A small multi-label image tagger, trained from scratch.
Training: soap at rate 0.0034, 12900 steps, batches of 512.
Rows from block 12 of a small multi-label image tagger, named by matrix and row number. Rows with one number belong to one channel. Each number is 128 + 24 x the weight over its row's rms, rounded and kept within 0 to 255. All counts start at 0. Numbers have three digits each. After the name is the row's rms in percent of the matrix's.
After each channel's rows are labels from the 100 images, of 14848, where the channel reaches its highest value: "top examples" is what is common among them; "colour at peak" is the nearest of a few named colours to the mean colour under the peak. Only what is clearly more common there than usual is listed. The data: telescope images of galaxies (Galaxy Zoo DECaLS). In brackets: how many of the 100, against the usual share in percent.
# convs0: expand pointwise conv (model.blocks.12.convs.0.weight, 192x64x1x1), inputs 0-63
# convs1: depthwise 3x3 conv, stride 2 (model.blocks.12.convs.1.weight, 192x1x3x3, trained with AdamW), a 3x3 kernel
# convs2: project pointwise conv (model.blocks.12.convs.2.weight, 128x192x1x1, transposed), outputs 0-127

convs0.129 107:110088140123095137110171183123137150136124163136142133075107127124097076148124137165126080119127096102134097155111122156192151148130142106130138152126131141132147122122159121154164117138116133
convs1.129 099:108123114111169152132151166
convs2.129 106:116116116195129120147174129117149087117131127131137116146155114128079150132147172123127140174110134141156173099116114115101104129128113138111105127121157095116114142118160150119123119110146074129166131148060148150126081136109118113102117083151111136160146166063110103126099109134134116128129130116133116099133126086143160192137140108127167152095140115155111125126119108089141159130141
top examples: roundness: cigar-shaped (54 vs 8.1)
colour at peak: brown (82 vs 21.5)

convs0.3 095:120114185119176139126133152113107131151143173132144095094147118164133117089155125158129140130158158133116141139106098139094135108081138153139110130112092164074125148127149161100124148163138125
convs1.3 123:145136159158163126144165118
convs2.3 078:114131102123171126095111149136121161134140070125101161113099150128156121132120154120136144141143171118092103108110133089097107087115091150105083114130138146123146156116118112139132131126142125120093084113140158150129134120122146139079079096116166185156183138108114121123106122130129152073102117102111163153139154111111113092119124087180141116133107161121124115140145137098108122143175
top examples: spiral arms: yes (100 vs 18.8); edge-on disk: no (100 vs 24.7); spiral winding: tight (62 vs 6.8)
colour at peak: brown (72 vs 21.5)

convs0.163 100:110129124081109095105122140128145126113078141122100160072119173105100090137136140128146149160116126093151130145135077131111119125157114102129131164123146117134126134180110106153134097157083110
convs1.163 111:127161147162151102113113097
convs2.163 101:131050142122126128109106118187145120115135131123162110183138121119111105145111128109125078150127115113123201148163115135112120134154143112152150107130084180160152138157110188127122137113132139109125109130121155125117102110126112150106127134169137108159152089095098131128112104153082133148130081121089107182110111153163140126115138123091128113108121117088142134120129154137105112128124
top examples: spiral arms: yes (42 vs 18.8); bar: no (41 vs 12.9); spiral winding: tight (35 vs 6.8)
colour at peak: brown (86 vs 21.5)

convs0.154 105:156123141099185135101133119136170110150101112139137142079187131155115127127096120120145147137134114125102154140107139146161100126081108111108112168131145168184128108103152115143102128115142155
convs1.154 109:144154097153148104118107161
convs2.154 105:108137109181148108110094139134106088069137121111113120122127122154156131146160137125096090182118129154142116145094131164087149161152143134143144114138156180109167124096129172102151143121156108149132144100140125113177122166164129110119123167175125131133098113146111127132123139114117133127133131155108133140146105149154121110100146143076121091082107153106111099132175112168108135092124
top examples: roundness: round (42 vs 20.3)
colour at peak: brown (91 vs 21.5)

convs0.5 088:111133152146173131104161160131115163130115095145123118156115127113132099143145109167121105142148074075131105103073110130138153104145119099113172156113152130152147112116096162106134100110137108
convs1.5 098:152152138152165156142159135
convs2.5 090:141127128174150142163117135104151081122105120100144115169132113116120093129106068193114145150112141141142165116065119106102129139134124129143116113127102113099137156148178128152103161123135131157138127141143107142157115081128129094141108113153119084135103122074117133134103135114120159149139120102168122123107137054165099119145106132159139118127132117149124132112082096107141108104157
top examples: roundness: cigar-shaped (33 vs 8.1)
colour at peak: brown (71 vs 21.5)

convs0.132 096:135087114120147147141118104145142155121112144146130089077116152133155116127073156184129130074141145144112148122117124106136155163102102154141151137139128097098081121091153147122133089110122118
convs1.132 077:123125079161148135131145157
convs2.132 105:124102174159095081177110166117124118087102139134140135103120132148142187103120170079105103158092161126163122125118126127135145135095110131125130111155201169175147147138116155154112139075125133141130103150139147126150165109140145152110130105131151133164120128151074129137130107122136144160102154150151123137123126166130160122118117148098158146126132098146123152134114137156104122166107
top examples: shape: featured or disk (94 vs 30.5); edge-on disk: no (93 vs 24.7); spiral arms: yes (79 vs 18.8)
colour at peak: brown (85 vs 21.5)

convs0.188 094:102128114130130096173145117121152171134116137132140167088133154139126164160126153124138170142136136106084112140144102135100143114157089096121130128145124122128149109186095130072121114172129165
convs1.188 097:108149155148157152158138100
convs2.188 092:135117130103091143138135120177118125104157078147144130154133108107069135121133126129104133157102097140140110114126102141071101075123099104098148114148077164128131117106135180108133127142119136065147131142126111141134086151107100155135121110161161136134120126158147136125127126170101153117159109139095160160167115153133124102110112141099094157096093099127149154132101151123121166116091
top examples: roundness: round (56 vs 20.3)
colour at peak: brown (56 vs 21.5); grey (43 vs 2.4)

convs0.119 109:139097128121149140117162109147115147132097153110142123138112177094137147164121131148128197174120139116135135111170125124090128087136131147083134154119102070113147157149138088133115119138120148
convs1.119 092:125134154128165164152158147
convs2.119 100:147072152101142146162152117184171111134127161112178127139107139098152171083169125107106086152127146135141150117158096130121130099115116139141112140109112145137178120095121104134091105149103152143094157131121109168147108115146123142153106139123117133119108116177101101098123130152083106115153088097095117155098111144124109143155150086091107168120129163145106141119121133129101123118116
top examples: roundness: round (63 vs 20.3)
colour at peak: brown (81 vs 21.5)

convs0.100 096:160144135125122093122136144108112134091077164132127062144157132160110155121122142170134115110098086120143138161067145107118122140137102139165155133124159162101117151109139133130124136159147152
convs1.100 095:128128126101124175097155152
convs2.100 111:112135165098090133131115150154128132134114151133167105092087137106093124181143152151147117138103105091127129125080126099146167148134126108119119151167139084115162141161105108130129155115142116160146135070192162183171140145077116150090167105106092159137133122107123143133131123146144143106158117096110121107168135100147104123143099143145135140126114139130136140135115110113137119156091
top examples: shape: featured or disk (93 vs 30.5); edge-on disk: no (91 vs 24.7); spiral arms: yes (82 vs 18.8)
colour at peak: brown (75 vs 21.5)

convs0.80 103:164115146181122107121154108108110166137104141135144137173067099107127105142155134178138091100159099110126121138118095097137153138149105075127119127094113103138138120100137115137126113098143121
convs1.80 104:148139091145098090135128152
convs2.80 099:144146111114153103138156158124165128085138142140143158087127105136087111158105155167136178131136159132195113126143116105120108103135122141141134160150165118124138136163113159102136134106123115109153141159126164147119132092129108104191091132130121110146083142104161180118122151110120172124108160098119105120097107139124163191128120146124133142164124123142120112086102096134100123136154
top examples: roundness: in between (78 vs 33.9)
colour at peak: brown (82 vs 21.5)

convs0.81 093:142154171143129169139138121081104158120120145147118103123139144161168107109170158120112134107107122118149150135084117150156137125108105117136090107128163102084072097113134161105155107121118106
convs1.81 084:147145117153160124127156173
convs2.81 075:173123098114180154118094152091151176112136098097162176133096142115118155132108137174139120133113129139075165127094136102103137121134096142140152089134116119089139138123129077143107163101140119166153086128143129139110156105144090100142124110168133160128129149116146076113106097134172167145115125140103131119145088152133091103098145142153125110137124143103133116158141155121134107130143
top examples: edge-on disk: no (95 vs 24.7); spiral arms: yes (94 vs 18.8); bulge size: small (55 vs 7.2)
colour at peak: brown (86 vs 21.5)

convs0.156 107:138100129111132142110148126110139126124132151105150159139097163126162120111138089163146119126159100115082104162129092165124163138081143154151178131099154105129154171118122136165136159125127087
convs1.156 102:152165140150154155095123133
convs2.156 112:099096123156145130111134122100151129102084132131110124133127120138079120138099120097132136127181134124103143098115118131187137123156087139107171143118154116144134120169143165097159138110127111157162124144115134122101134100103166154090163140176098129131157121146156128102126124140168122095131128094137115135157101100098161094152087087101149145126124123195145151090145153115144152136160
top examples: roundness: cigar-shaped (35 vs 8.1)
colour at peak: brown (54 vs 21.5)

convs0.29 113:175106117113123116167098109097086140143104157135096153138107127156131114133106124161140153152088123135121135115144137153121162142128130096119176090179097138180101133098096125117097144143144129
convs1.29 104:130139140162172139149156149
convs2.29 092:103113136142090124092162076122147157117156149116106106155198126109111143131098081123132102131110127132129101154099142137101145121130123140100100098124122112177098099158116108139151134099142061150166130130106115118123154099103167119133135203138153121131122137156150136129139159128105138104104163126085115147155162101111104120139133149125121132156133119129118099136129153085144152182115
top examples: edge-on disk: yes (38 vs 5.2); roundness: cigar-shaped (29 vs 8.1)
colour at peak: brown (61 vs 21.5); grey (36 vs 2.4)

convs0.16 101:092146107127158116091123125125153149151118108153142173133086124111117087154125166153120142095141120152121122120118084158129129098123149142089153119138159152101176109113105165136152175104137097
convs1.16 085:110103089152144140152158141
convs2.16 087:166145157140180109128161122116109111135116172132124133122170088103139123142126120094149141117143102114158135126090124153150156069136119118138130127097086124171094149154115084115148184140118114128118133153137124116087145081132130154095136117130127115144130159167096147086124143162135138145130156123117158126080170089114127100138105112124137120141079116089103112146077125137092124098108
top examples: roundness: in between (71 vs 33.9)
colour at peak: brown (79 vs 21.5)

convs0.91 101:087123147106086160112100112152130107126122100123121119140152142127136073083164127156104155141146123112178140099109134137098103126136154155088139143143104128090089113131086103144116168152119121
convs1.91 112:148171135128126165115136163
convs2.91 092:145125090131134117087138096165090129115130107088113143092123100139097135099136135119148145163151113094117097107105102122096097113115098129165141130109127151183167117107119112119117127126117168161132150124154138099102175118142135168166118130147173110151132107134160123107113087145112108157130115128069091150147149161153087160125157118142109066128114160117145165143136113111128156139131
top examples: roundness: round (72 vs 20.3)
colour at peak: brown (77 vs 21.5)

convs0.33 101:135118098136099147130156143114138146106093114111112078111157183086157121159078127134155162129167137104131128126137147111129114155110138149124164117171129163135139160097102122128130112145076144
convs1.33 100:163157134163159130141127100
convs2.33 091:142130155131096109161130151167087129131069132121124115133177144137139151162130124090120148097147152117141140163136138123126095133079144137138115149183140090204131119145141139147146192095159143143127160077130100121134132143121124150124140141127147141127106107137101128096087118135092117139116130128153142162101098116134123107135114135098159154163092114157123121080152145143114086160113
top examples: shape: featured or disk (89 vs 30.5); edge-on disk: no (86 vs 24.7); spiral arms: yes (66 vs 18.8)
colour at peak: brown (79 vs 21.5)

convs0.34 100:136111104150132162114126168122138169097130123133119162109115129157102129094136104136122072180118154116127145140096173149130135151118084171110116114164145105140113149179085130149132152120124110
convs1.34 098:117131125168149119165165116
convs2.34 095:093107107137131117143147157118114105119118168124137147099131128128151084107150101129135154121096066096126131165142075143070148118102114142118123148104115110093114116098147122130150127089120153150180102146111115089159138148159159089081130145126127189139144124109118106156116143123132099166104108134092130174138118109094127125150120120124131104122078105135153178129093109130140145099115
top examples: roundness: cigar-shaped (35 vs 8.1); edge-on disk: yes (33 vs 5.2)
colour at peak: brown (77 vs 21.5)

convs0.19 088:144164138129188113125151102139186153122113134136115120124118152113145090093093153103131145125085159108156135126117075143119100157095139108134117121137096145152124158163151119108096116140101157
convs1.19 098:131152142140168161157154137
convs2.19 091:109151100119152094144124125134117166126138143135119131112124149155155159110138136091128091110131128118152139164134125137150152129163146099122100129130103132167170129135136115122179100177094166104139136124137132148082108116126108104107137146176151113114128134058119156161124135130097097126166092142148186130115109123170102134072161116112114098109122172128162106166144127123150148154091
top examples: roundness: round (89 vs 20.3)
colour at peak: brown (91 vs 21.5)

convs0.136 100:138072166127117126120123140139136130170076138147125149160103131123109084146105106140126160161161124106144117097119123171098101161141140129160163185090142141128150145110170125115141132147124122
convs1.136 107:147126150113153162103156158
convs2.136 090:158118130124129140135164107120144146143127114098109112133153124153118134147144120150146100154164144161112152105136125111126094097098127124167106143098127142132158152174129126143143118164160105141104137113149088152159127121137153073158150108081133118140100136144129137131174167166078117149101117087113114105101119093160143163140142096060169079129142155150084129146123091148144119124111
top examples: roundness: in between (85 vs 33.9)
colour at peak: brown (80 vs 21.5)

convs0.14 091:125143162119171057131153162131133104095134122155099126109103162118136103120167165120139146164129162102136163124091102131127084123105124110146138159133146147148118133086139143117105131160102102
convs1.14 106:129136152138175166147138109
convs2.14 082:137098099129193126114109137160148134104150122165105132134111164153080130076143133111151131152105171123102120109132149110117135138123162098148167145145152145148153134142146120088124156165106123129131086108153139131134105143162136139097135143138150103154118128086122144126100119138105092098139114147148119117080112155175119138107139086113146066121174131076123145146144122171112086119112
top examples: edge-on disk: no (90 vs 24.7); spiral arms: yes (86 vs 18.8); spiral winding: tight (58 vs 6.8)
colour at peak: brown (87 vs 21.5)

convs0.8 098:119120148146144117066162127114154127161123150133117106153107120122141109142163136141124154162189145086116125130126101124096181151126135140126156147078128126122143152136092153127164169109107097
convs1.8 101:090147154131097096151115126
convs2.8 102:113136130104125139137137175116146130122144105127143109115091128120162122127109133170162133087178115150116095113115124133149151036096120120113129138123127168154093141156112140131114169149135106138087133129112133166130139123151158080153153119169147149144132127127136159120132109110168145159099125118123082074074120124116094124121100101116120162174130121169104137138133139118130173103113
top examples: roundness: in between (86 vs 33.9)
colour at peak: brown (86 vs 21.5)

convs0.15 104:098165099107141124111114116070124160097156128156121098105108150147083121116120120099114157134090154176133158144141157136115121130107152119127121103167138099153106083132150101110113170151113122
convs1.15 115:104158132157152161161123138
convs2.15 094:147155154141115156097098086127140109116099089073156156156121089107123092126101140139115169158130185178091096161111127135189134166148189117118115089153150122129090125156160159138122132158129112130149149129120136171139138110159136147147130118147114103147098152144130135107115126097133110129130141135163154125182116110094128130157111130113120139134140105152159135167131090133126116122138
top examples: roundness: cigar-shaped (25 vs 8.1)
colour at peak: brown (88 vs 21.5)

convs0.171 111:082147101109119121161103141129159126099114153178095094144096111170149164099104092150128140160067134117152122163120135121138141122091104143134143104139110125126126108137138129115137182102144122
convs1.171 111:140128148099101097120158163
convs2.171 101:123124159114136146086134116151129116130170139077113107166145128133129153085122135116117119147150137203122105125118161099097161129122153152182148115119139146136115154154085138159120080154109111128128157131098138128104113071106096144163080124130086128116094137104125143140152144089115120123138093152168150109142113128150113158102105148098136156124133104140173132124168124169133108098135
top examples: edge-on disk: yes (51 vs 5.2); roundness: cigar-shaped (30 vs 8.1)
colour at peak: brown (86 vs 21.5)

convs0.128 082:125135102157115121164123142129112110121106133188106102121140097122143065139117137131142125129120146111106145103097108110088140151090104123139146090141153208109138154113161153131111128151136103
convs1.128 095:148146123152153162147168140
convs2.128 071:159151096132159141135116104177100172117099137159108159113097165120100153140084113101120147156120121103113119126117154087119112131109099124142138149142094149125125143126111157144100149131122137131051106105110129117123108145161137114129114082134138141114169138126113113086125139121138114106104174181143126168157156100126117156131155089126153172143133129163177140103166164113165121140114
top examples: edge-on disk: no (99 vs 24.7); shape: featured or disk (99 vs 30.5); spiral arms: yes (95 vs 18.8)
colour at peak: brown (80 vs 21.5)

convs0.179 095:073165137112156134116100116093145171185133126108114149129116097141128100140131125142124131142128110112105152134125165125174134156105107131119095117129118154147130153072135154126175147079138161
convs1.179 105:141166156115168159134133122
convs2.179 094:107125116124109125139152157122149156086149133145115114126099136133155126175112146154130125137163126129135080160083106142150107149127166117095113091106146111075164117150109148152094126125133154167143169113175142077147136114145121117105098114157107109110146080095128154108169131113146134147113129140192103130138132171144150135128121136104152192104118127093115101148120099107108150140110
top examples: roundness: cigar-shaped (29 vs 8.1)
colour at peak: brown (70 vs 21.5)

convs0.122 097:119161105107168087124143155123126148107166137105079136125128162147138121154160140114142142145116157115125127162133060157163134125148142146112081116123119097141093179116103151145140123134132095
convs1.122 069:154153152147164153131142156
convs2.122 093:145118132123127134130114147099149110135163126128131135152118165145134138060146120088145149118084113111127176160155130127127150116105140098103130124137140128163128099126154092079108147107082110132151122150108148093122138111102139170150170105130126081115154135117142145160099105091110106122097150123136133126104087109164114137123103160190138115091103121074092096093092106115142152116112
top examples: roundness: round (58 vs 20.3)
colour at peak: brown (83 vs 21.5)

convs0.151 096:129098139123128142132118121163124150139125100114095135134203139149065153166143134143090117121130082117142118134143145152148141131119153122122140100192155126129130121092119163160133141103161099
convs1.151 096:152129136165120114146119078
convs2.151 088:141148109118145135116121093123125136106118178100123149110163139119147084145128123180140086083092158142173142109125121133089117125136095121147132138130113150153131128125125125132160123161128109170121167162165089140089132156180141118133111100103129117100123090153151129118111116112158142164117141104146112114153128134090121193172170138117161168159150143106129111166105111099135092139150
top examples: roundness: cigar-shaped (31 vs 8.1)
colour at peak: brown (69 vs 21.5)

convs0.150 082:136092148138118120144130124137086194116118146143100091115171124132154066140118135136140104156105129155118153117145133134090151148157139088154156100103147133093098124148163126107126136144171129
convs1.150 086:116144159154161139123164154
convs2.150 062:156136123146141178140140107159120138140115117121140158096098112111103142144114157113126107157086136109116127124119130104128132103113131141161178131132147139067158116130138151158090148118078110124120143121125116144164158111167116134162155111100166121098129165150136119091123153124122132108122141150106095178106113186122083141157125126142123085152161163144162135169141158076151140143084
top examples: edge-on disk: no (96 vs 24.7); shape: featured or disk (96 vs 30.5); spiral arms: yes (92 vs 18.8)
colour at peak: brown (84 vs 21.5)

convs0.178 097:120127171145162100127130109133135129111120110117133126127120154105142173146120153177120129163138151107123117155143089125145139162164126112168106140158115060154163157149118110121115139116066104
convs1.178 113:145161119159167135147143153
convs2.178 092:121105152131095083132135148165165125094142123132189184138171154138110143130168154104124125132130163128148086100155123155147095142122140107132130124116089118114133107129101161158141124130121167091158148172094168133127124097153164132108165084115118115107096095124163108123085130135119138123142120151129134156154124119143111124097090118155147107098121161126086113099095128143134130090086
top examples: roundness: round (73 vs 20.3)
colour at peak: brown (83 vs 21.5)

convs0.185 092:152134142098188151086162134121154114123101154115107149151149156103101108138106128155119125160115148180114150112152152145150089159141105100154148125099095115139122130113156081113089145123121139
convs1.185 123:109138110169131119156164152
convs2.185 098:133136132098102165127100120144129128107129106152153092139111095167153088141139083094134068131149107166122155141139132114127164121128147135104096093094145135123161130102136175113139143140137136128122134091096140144176140111118098112142151156141089152151096150164133150152158117124105073132136116145122102142117141144108118079083161159107104108125103123116188089105135149132094155116124
top examples: roundness: round (56 vs 20.3)
colour at peak: brown (94 vs 21.5)

convs0.169 086:122111099113112093142124102138119182102116136098103090109136137098145089131103108141117116145135153163116145131117104127088104163109083122099156084146132168098112126115168131137186115145132138
convs1.169 107:110148136112167163148142156
convs2.169 071:120122122114094149131103121124124086160086167132143130088132130148134158149109155116088141152101144111127117145103120107094143147140142138142162140166158128106157125122086108120105137086079123131113095125118099093159104137131142101144153126138135127129163124138098141076129147095140123126113118156109139136140128171074097140218096116146173113172145137124157146158158160124144130127102
top examples: edge-on disk: no (100 vs 24.7); shape: featured or disk (100 vs 30.5); spiral arms: yes (85 vs 18.8)
colour at peak: brown (82 vs 21.5)