config = dict(
    drop_path=0.05,
    depths=[4, 4, 4, 4],
    eps=1e-08,
    lr_schedule='cosine',
    warmup_steps=2580,
)
Rows from block 13, named by matrix and row number. Each number is 128 + 32 x the weight over its row's rms, rounded and kept within 0 to 255. All counts start at 0. Numbers have three digits each. After the name is the row's rms in percent of the matrix's.
# fc1: squeeze-excite reduce (model.blocks.13.se.fc1.weight, 24x384), inputs 55-109
fc1.0 183:106124092144100125087099128143108093144062111148082125154130149085133155152058117105157124119172088134074104155149165141128109156173144080150113113150099111133153147
fc1.1 031:086099160123182097088098163113098132088119125142068139099151135143158116112155136107161091088064147082095056138110091105135107077094109135079101108097121154078127086
fc1.2 177:098144094153111126079130096166139085176157124130168138146104132133104141154071095076151129123157089151093109140070157110152138109153148146163137149106184166148121099
fc1.3 077:113106111068132107100087170128116093141106108136088133096061145122190097101101167063119089084103099136118084109092122135101101063092114108111133119097107117085077087
fc1.4 036:090122099156126158120142081069121100088062090113092167112115067108126135093112097097133129106142142165136144072125114142159101118118096157095137095110122100131128110
fc1.5 031:133122156141151127171127156134110124096119111122068081077124120073102102091137086115091106102116107098140154114142098125086101115124114148120143102143168095125112136
fc1.6 160:091130154086087111115155133090029128100122128126126100120118094092143159159130069107176178144200125163136131096174128136185140124106061168146224134177105131129166160
fc1.7 027:075134114122091083077110159142101128163146089137156109089099143147162098128135119095106145117127144126160127071135152076132167150103128163084088150099124083128144105
fc1.8 160:136089109124127073108151159189095100146183155125170097128094142135120130101195094129071146144175173173079106103058154115123137152167131134169131142117151125099118170
fc1.9 081:082134106127115117126166060105104072112137132114083140094114132135120100049040103036139176112118114155127133098105061089105154120087117134106180111127135132089107093
fc1.10 029:066086062141116085140096127119069161085140109094109119108100092139100111090149065090088164134139078120177129152071138132083170093084133085153108147122094151111057129
fc1.11 164:136093144165145087108114185107142120158120140133104138124121152149153083125093101119100080147097060120080087118180133130133105148096068083087171116182153149079104127
fc1.12 029:086133071137076103159152142083121097138083093146120125096071110068081135138096129083094142142126080068148152117129130145068103096070100143120125102138114133110120085
fc1.13 037:124119167110102048147121069107086118103112129089123059103129110128110071130073122069135135198093076140137123085160118112075120164120156101129154094127116094139060123
fc1.14 186:142148122136137087100124164115161114143158142125120135146122193147253151057120195108091122100113115134138140088096091153111084129085100131117117141112168107116105076
fc1.15 051:092080128094073092091115095092134065076086083114106084140123112108084080066076126100110099113140143134097092114082105104098100084119109118102103086097085088086138129
fc1.16 024:158118073091111084106164113146109138105099161097070086089116137142151111154075150148168143154133114114139104120113127164165114107086092096105089132100109144120152105
fc1.17 029:153169128128137118153138102140181132122144167156141087090145138075103104127081091109119136094122177120052078106085089122073091101115132186088154132106148133139145158
fc1.18 031:074109161104108136069078107137087123120125141125102079137086080142088068086103122117099104118141106087125127070085094134121131121108119102162142095139150080129078128
fc1.19 185:113131097073134153152171215160139140088115098105087106091125057074066132117142096113131128133140150094149112141126106108153138109118098122119141105142137155167127120
fc1.20 032:073124163125149129192132159085095148141149126095111121163102130099103098153165145081173186143067091066107114149212135115106078150121097153099130111124062109177084135
fc1.21 026:144120061080089101089089125088082139071103058094120147113171098073139099149155163117118171098171093131162124089136136099150134168104124128140124126147126090140122165
fc1.22 034:116132135140072080131092089087132104088112081116114091118098089144130059123124080125140111124089061053097103077103150119110074130160075070126187105089093127123087108
fc1.23 032:141147124134118103127142151074156167087090118066068120131080137114126120132126144108160142104132077144141103070140068139090053067091120156081081148168074109136107134