python train.py --cutout=0.4 --drop_path=0.05 --grad_clip=5.0
Rows from block 3, named by matrix and row number. Each number is 500 + 40 x the weight over its row's rms, rounded and kept within 0 to 999. All counts start at 0. Numbers have three digits each. After the name is the row's rms in percent of the matrix's.
# convs0: expand 3x3 conv (model.blocks.3.convs.0.weight, 48x16x3x3), inputs 8-15, a 3x3 kernel for each
convs0.0 111:500489488472495502480502519502499497517457495597444508508502492531446590486443551494459531506453552502466526482481479501523499472502467503456583478489541464514533569438520541421559477462489487504493480469477518465505
convs0.1 093:522483465538483440569496420472415432440387444436413479446492491505508487516529494475491487532541451502555454478456455483425432485429470500461468512512457593524499506492496498520534481535561508509517472513512457500515
convs0.2 110:486475494517493478497521487522503487546431511462499479515423555491556533449576434536468547532457492493539444484452507518508526518487512485514468485559488535484522504471554407536533450521505484535456508514455520459477
convs0.3 094:521531487513503523568581553555503443536510520555489473532480517532477520570507514557452499597482553599548529474483537466448504451453496439459492464508510545542543508567492540579486511562496467445417487459446560565530
convs0.4 099:509449498476463553507520525531410416427486458487481460522535510542534522471475488556464480525477517539511492504505478462463488451526501482527566485536568476508546453537570561516493578504518450459479502437491468456482
convs0.5 099:522580523515584517497516496463403452485461498556582548491507494509529495447505480444487518451493510450487453513527550486514581489515560533574544514581558428481481514564538532549493520509495560577537516517550487484494
convs0.6 108:492555488495513485505473471511449475434494497484411468539584519476477495515460413530542486482494536512453472449525497511510522572503441482487540536510469482521542513499502486494509450588524528518474494503492557550553
convs0.7 099:561546535531520497514469470414461481446493495441459477528538579509505517451482474500438434546555480571563498468418396479444418541488465559594594545559563523519553546531487492559574471539549459489497465483474511523491
convs0.8 099:443495505470531471493501484503493492572522437569508488539479503547527517597562555496505437479487410473488517473540490424523485422480500419442430478465524493433457489465480550519523584518464513473434480508498456461484
convs0.9 100:501500517557543501564541518443531513469441524488488503479530541539479466555514470369516544505435521588566533454518572486436477523494524489446461561537513549556522531503491554605507491522508483487497499481468444504511
convs0.10 095:554554502530568502482480489562517565510516616480486545505511497521572510525509474447507444506562473518560474498546576550546541490459532544542535515473464514447443487526505458496530464487520543556532501523492453416439
convs0.11 100:555500459515542517488510500478483535483451479450509497522540507506537533480475507510508416463565422400458514545525434495534477482524510532560483528492501506521481471552569439490541506446448483507489468513526424448453
convs0.12 101:459510481484488482500492480493474474523470502493463452475525512478505513566539525437500489473519512429469456462479469446447417429423388511484531507520513437428461519447482479397417490471478532493505492441512498471531
convs0.13 099:461444577466504665498554596474477530508532477516429407517480502538564547491494515484456543481496548468457447445490531505513536478526528527548616474489573486543552494514490502542531496503513489463499519450460471494556
convs0.14 098:476490458427507499514553531536500550544527514523485500530472478496495465489503497495450466477525491448486468426516501442479524535599592515528499465514513509537498495543542516508490530489490533637608515556548414482485
convs0.15 101:536489472463476492468558581470524526423503470536582467535511500513479555507451532564497484514410438477466472500476538452450507393443491566523478532513471495527506496515506527518521540481512467498521530529538533467467
convs0.16 097:540546480512542525563566570448538552490524486505490462531537535525484509547470529408493478423468533506488534462529561484582567465538512532478493487455476512500479505470441556535486537530526540536538511484467503521476
convs0.17 101:548493543544472575506474563502500470472554465426606505532515490492505520495487528583498467553418557503407617518508498534435470493455551513546563511532567504516547530556519502551466473514466444520515458533526495488454
convs0.18 106:504499504487566510490577534506477476507496458541544533515508485512525513506508522462495524453592554484561575506518541431449464389404469441473512446479478479493441488480465532493529546501506496477535487506517480502472
convs0.19 108:459421485492496501567605565474498502556557494506464397459457475500530544487556602451392457546481505556497468488499503477443429527501472522482505518482517515486544531512461535526477501469451498502503544492490499509494
convs0.20 110:469407526571450514567537536554527509415528451499516487490545482548550476532520503515508553530435535571464474491466459562484478524482477531514471531467508516461496456532467524591443563551492483466467528457490508458516
convs0.21 098:491519507535495452489419449473434503471419528461483596424494490528494457548529498545542492554478405539414391498546504535542468544502446447493510484513544505461522472440461484503542425482479448443482435474490542521499
convs0.22 102:510494545537442530527482548551467467482426477459450494480504565466522515554495488458460426572465498536567534505519563494420506488458499494465507530519526527478518527499519473537494481488516452453448522472440542487434
convs0.23 099:493516484502517567507556600521539505491486527466498494497460499504510570532593584493485496485465538470532551512535450544493423516475444443461422478559524478535555489489478531546477556527451408479519468543517430444515
convs0.24 101:455526503459511434506484469560554515555430532470432471492508503470531484475555452488477445463588460440573532513475453508459363512500436515503495542571510505519527534520539515498516528528541479461465473503503438511530
convs0.25 097:513491517484447495515480495504499444424461468506553493536530524522449467529481493540515470504459472480463470498456445556552529584576518439451476476485466499449445447487523404412506419444517505499492541571531555536527
convs0.26 095:470466532472487497450475494456538551472457529506502546506558594473410477498478525420539469477483420527542439492546522516584534504564518488423428442448478396441536429443485448493529437436522527451453527492498486488517
convs0.27 100:476528613537471571483476557572463450442456464493529462460499496464596485502510465487494481460478473470508428486529556545499530502486532455523531516472542459417544508497498476527485482457435514510480552482453505444482
convs0.28 099:459455540465428510453429484465486440476462381525466375547547534515472466495504433524518573481473513532507549411435464438454519479504551430489523451485529453455462511478528566512489549515515483471464502487449519492511
convs0.29 092:503499499571461483533472482524518525499480531485543522479508484566495462625530461480561529482465529509479543450458469529456439476457468468483473549488459574539457503491510514524542595553532498510520514524534576572538
convs0.30 100:457467438431472484493461501491459476471515409479464423410445435458490524530440521503551526453488540494430552479513443468521498486497521478522524467463541492508501432461537464454551515518490431469511464494493500479458
convs0.31 109:498469492500514562476494513506490553494535525437425498538461487485527569464425485430450464515557560514490466486483452504483473537539541517523548484421488441475505496460543481523584497459548512525536538503459444441505
convs0.32 105:503524499566558467507446420575517523557474538538512547535555516459498519525516475461532577458510463513444417570514510577515477504429491451466491559494440548484468541486485493490533510509518502480513468565545516533531
convs0.33 098:497509497514568573497525550524510471492481452453457473535509525492518545484461475495485420519544471538505461533529503587554495532537550490479449545520501552540575451473606471517615499559568515486453548528508483486479
convs0.34 118:480606439478532477458501516521481489498472564520479556533515502473547486532496519445547452504599425483539491476561507477507473436520518501518498527462519500510496495504527452500535524439499494442522518495482494508493
convs0.35 094:531503413531507498527518465535527548460490497503470535561500460528448496506443478479495486496539528472476519500496507477468455534510467503446457459467484499524472582533486587476469567497471522534455525512513567539509
convs0.36 094:492471469533513497512517489467491497401564553471488516494481494492492429534515542557526443511562468456487474500439458515457440544508469477498479534481525478484499494505476490484482471465493431480531459516601426478542
convs0.37 113:506466550476539483529494469400510524547465433534526523453514551589492458452549552497488564474494449481525444522435467469555509521497485509476488450573538541468489528537486540468491482492531525495467464496550514549481
convs0.38 096:449489467470549531462509530435413495447436495507448502504548550530470501527496543407584558493564527520464504519529442480547499458442431485452482476496515453508499556515504546502513521500494469464508416459515455529556
convs0.39 089:523496499577499481585565513560535474516522500537537546493521553529507535548521540493446462530436486576498475556480510542494500549548527485456440569528464621568487491453365573536458570541503494485472525515508538524535
convs0.40 089:521495558534520558521498521430529457401502440487538509539498548534517573528517534543485491514455525570481489553544489571595483533559469538510520505517483537485485442499461491492517485505477484505491460448496499499509
convs0.41 098:512516538515537512493521535517461540520472523532472534469474501491525493459518566403475592384466540433464495504495499474481461433425411499484465539528500538526503444498473456538536474535512523513497459464450485478425
convs0.42 097:416453475439494501483527529497500491542504511562511494451424474439393466477459499536506417528511439482520518583526450565577541511583591479499500473513540522516531459490503441431461488464469541523469505489455513485466
convs0.43 097:457476460463599501478555424409507532508468489498468558524552520472553547398486541396496470443565464464564465475479465474518455495506463465482465475513507482538472538516485519505434517481431481439431438447450468488493
convs0.44 097:515493443554505524503512534556491424475493494435514500536542465592625495547525407551505488519510497533507448488476576465447553512518532471497470488477459501496468528504441586552419525507456461486476528497464512501477
convs0.45 092:482498572436533531490491497484521473529528464458451486518493531461435480442461503568533526500517531492473476513577523531567496481453412425453479418488473480505487493472439546475502562531537507456445499463493467484519
convs0.46 100:461417376526456384530512476535476474564518506560513482488459481485464482441482479472406458518431466507509508394456458453415410529487463452413401485424414506500498535513495516554521504534524499504463509528498514515505
convs0.47 092:538583577571604574551535491464516525489522483495514497461504531456518469484483455462526533452505515549556500484522485528511464557489431488524492524558549500510517500542493464512453447487484541502491493480490445452471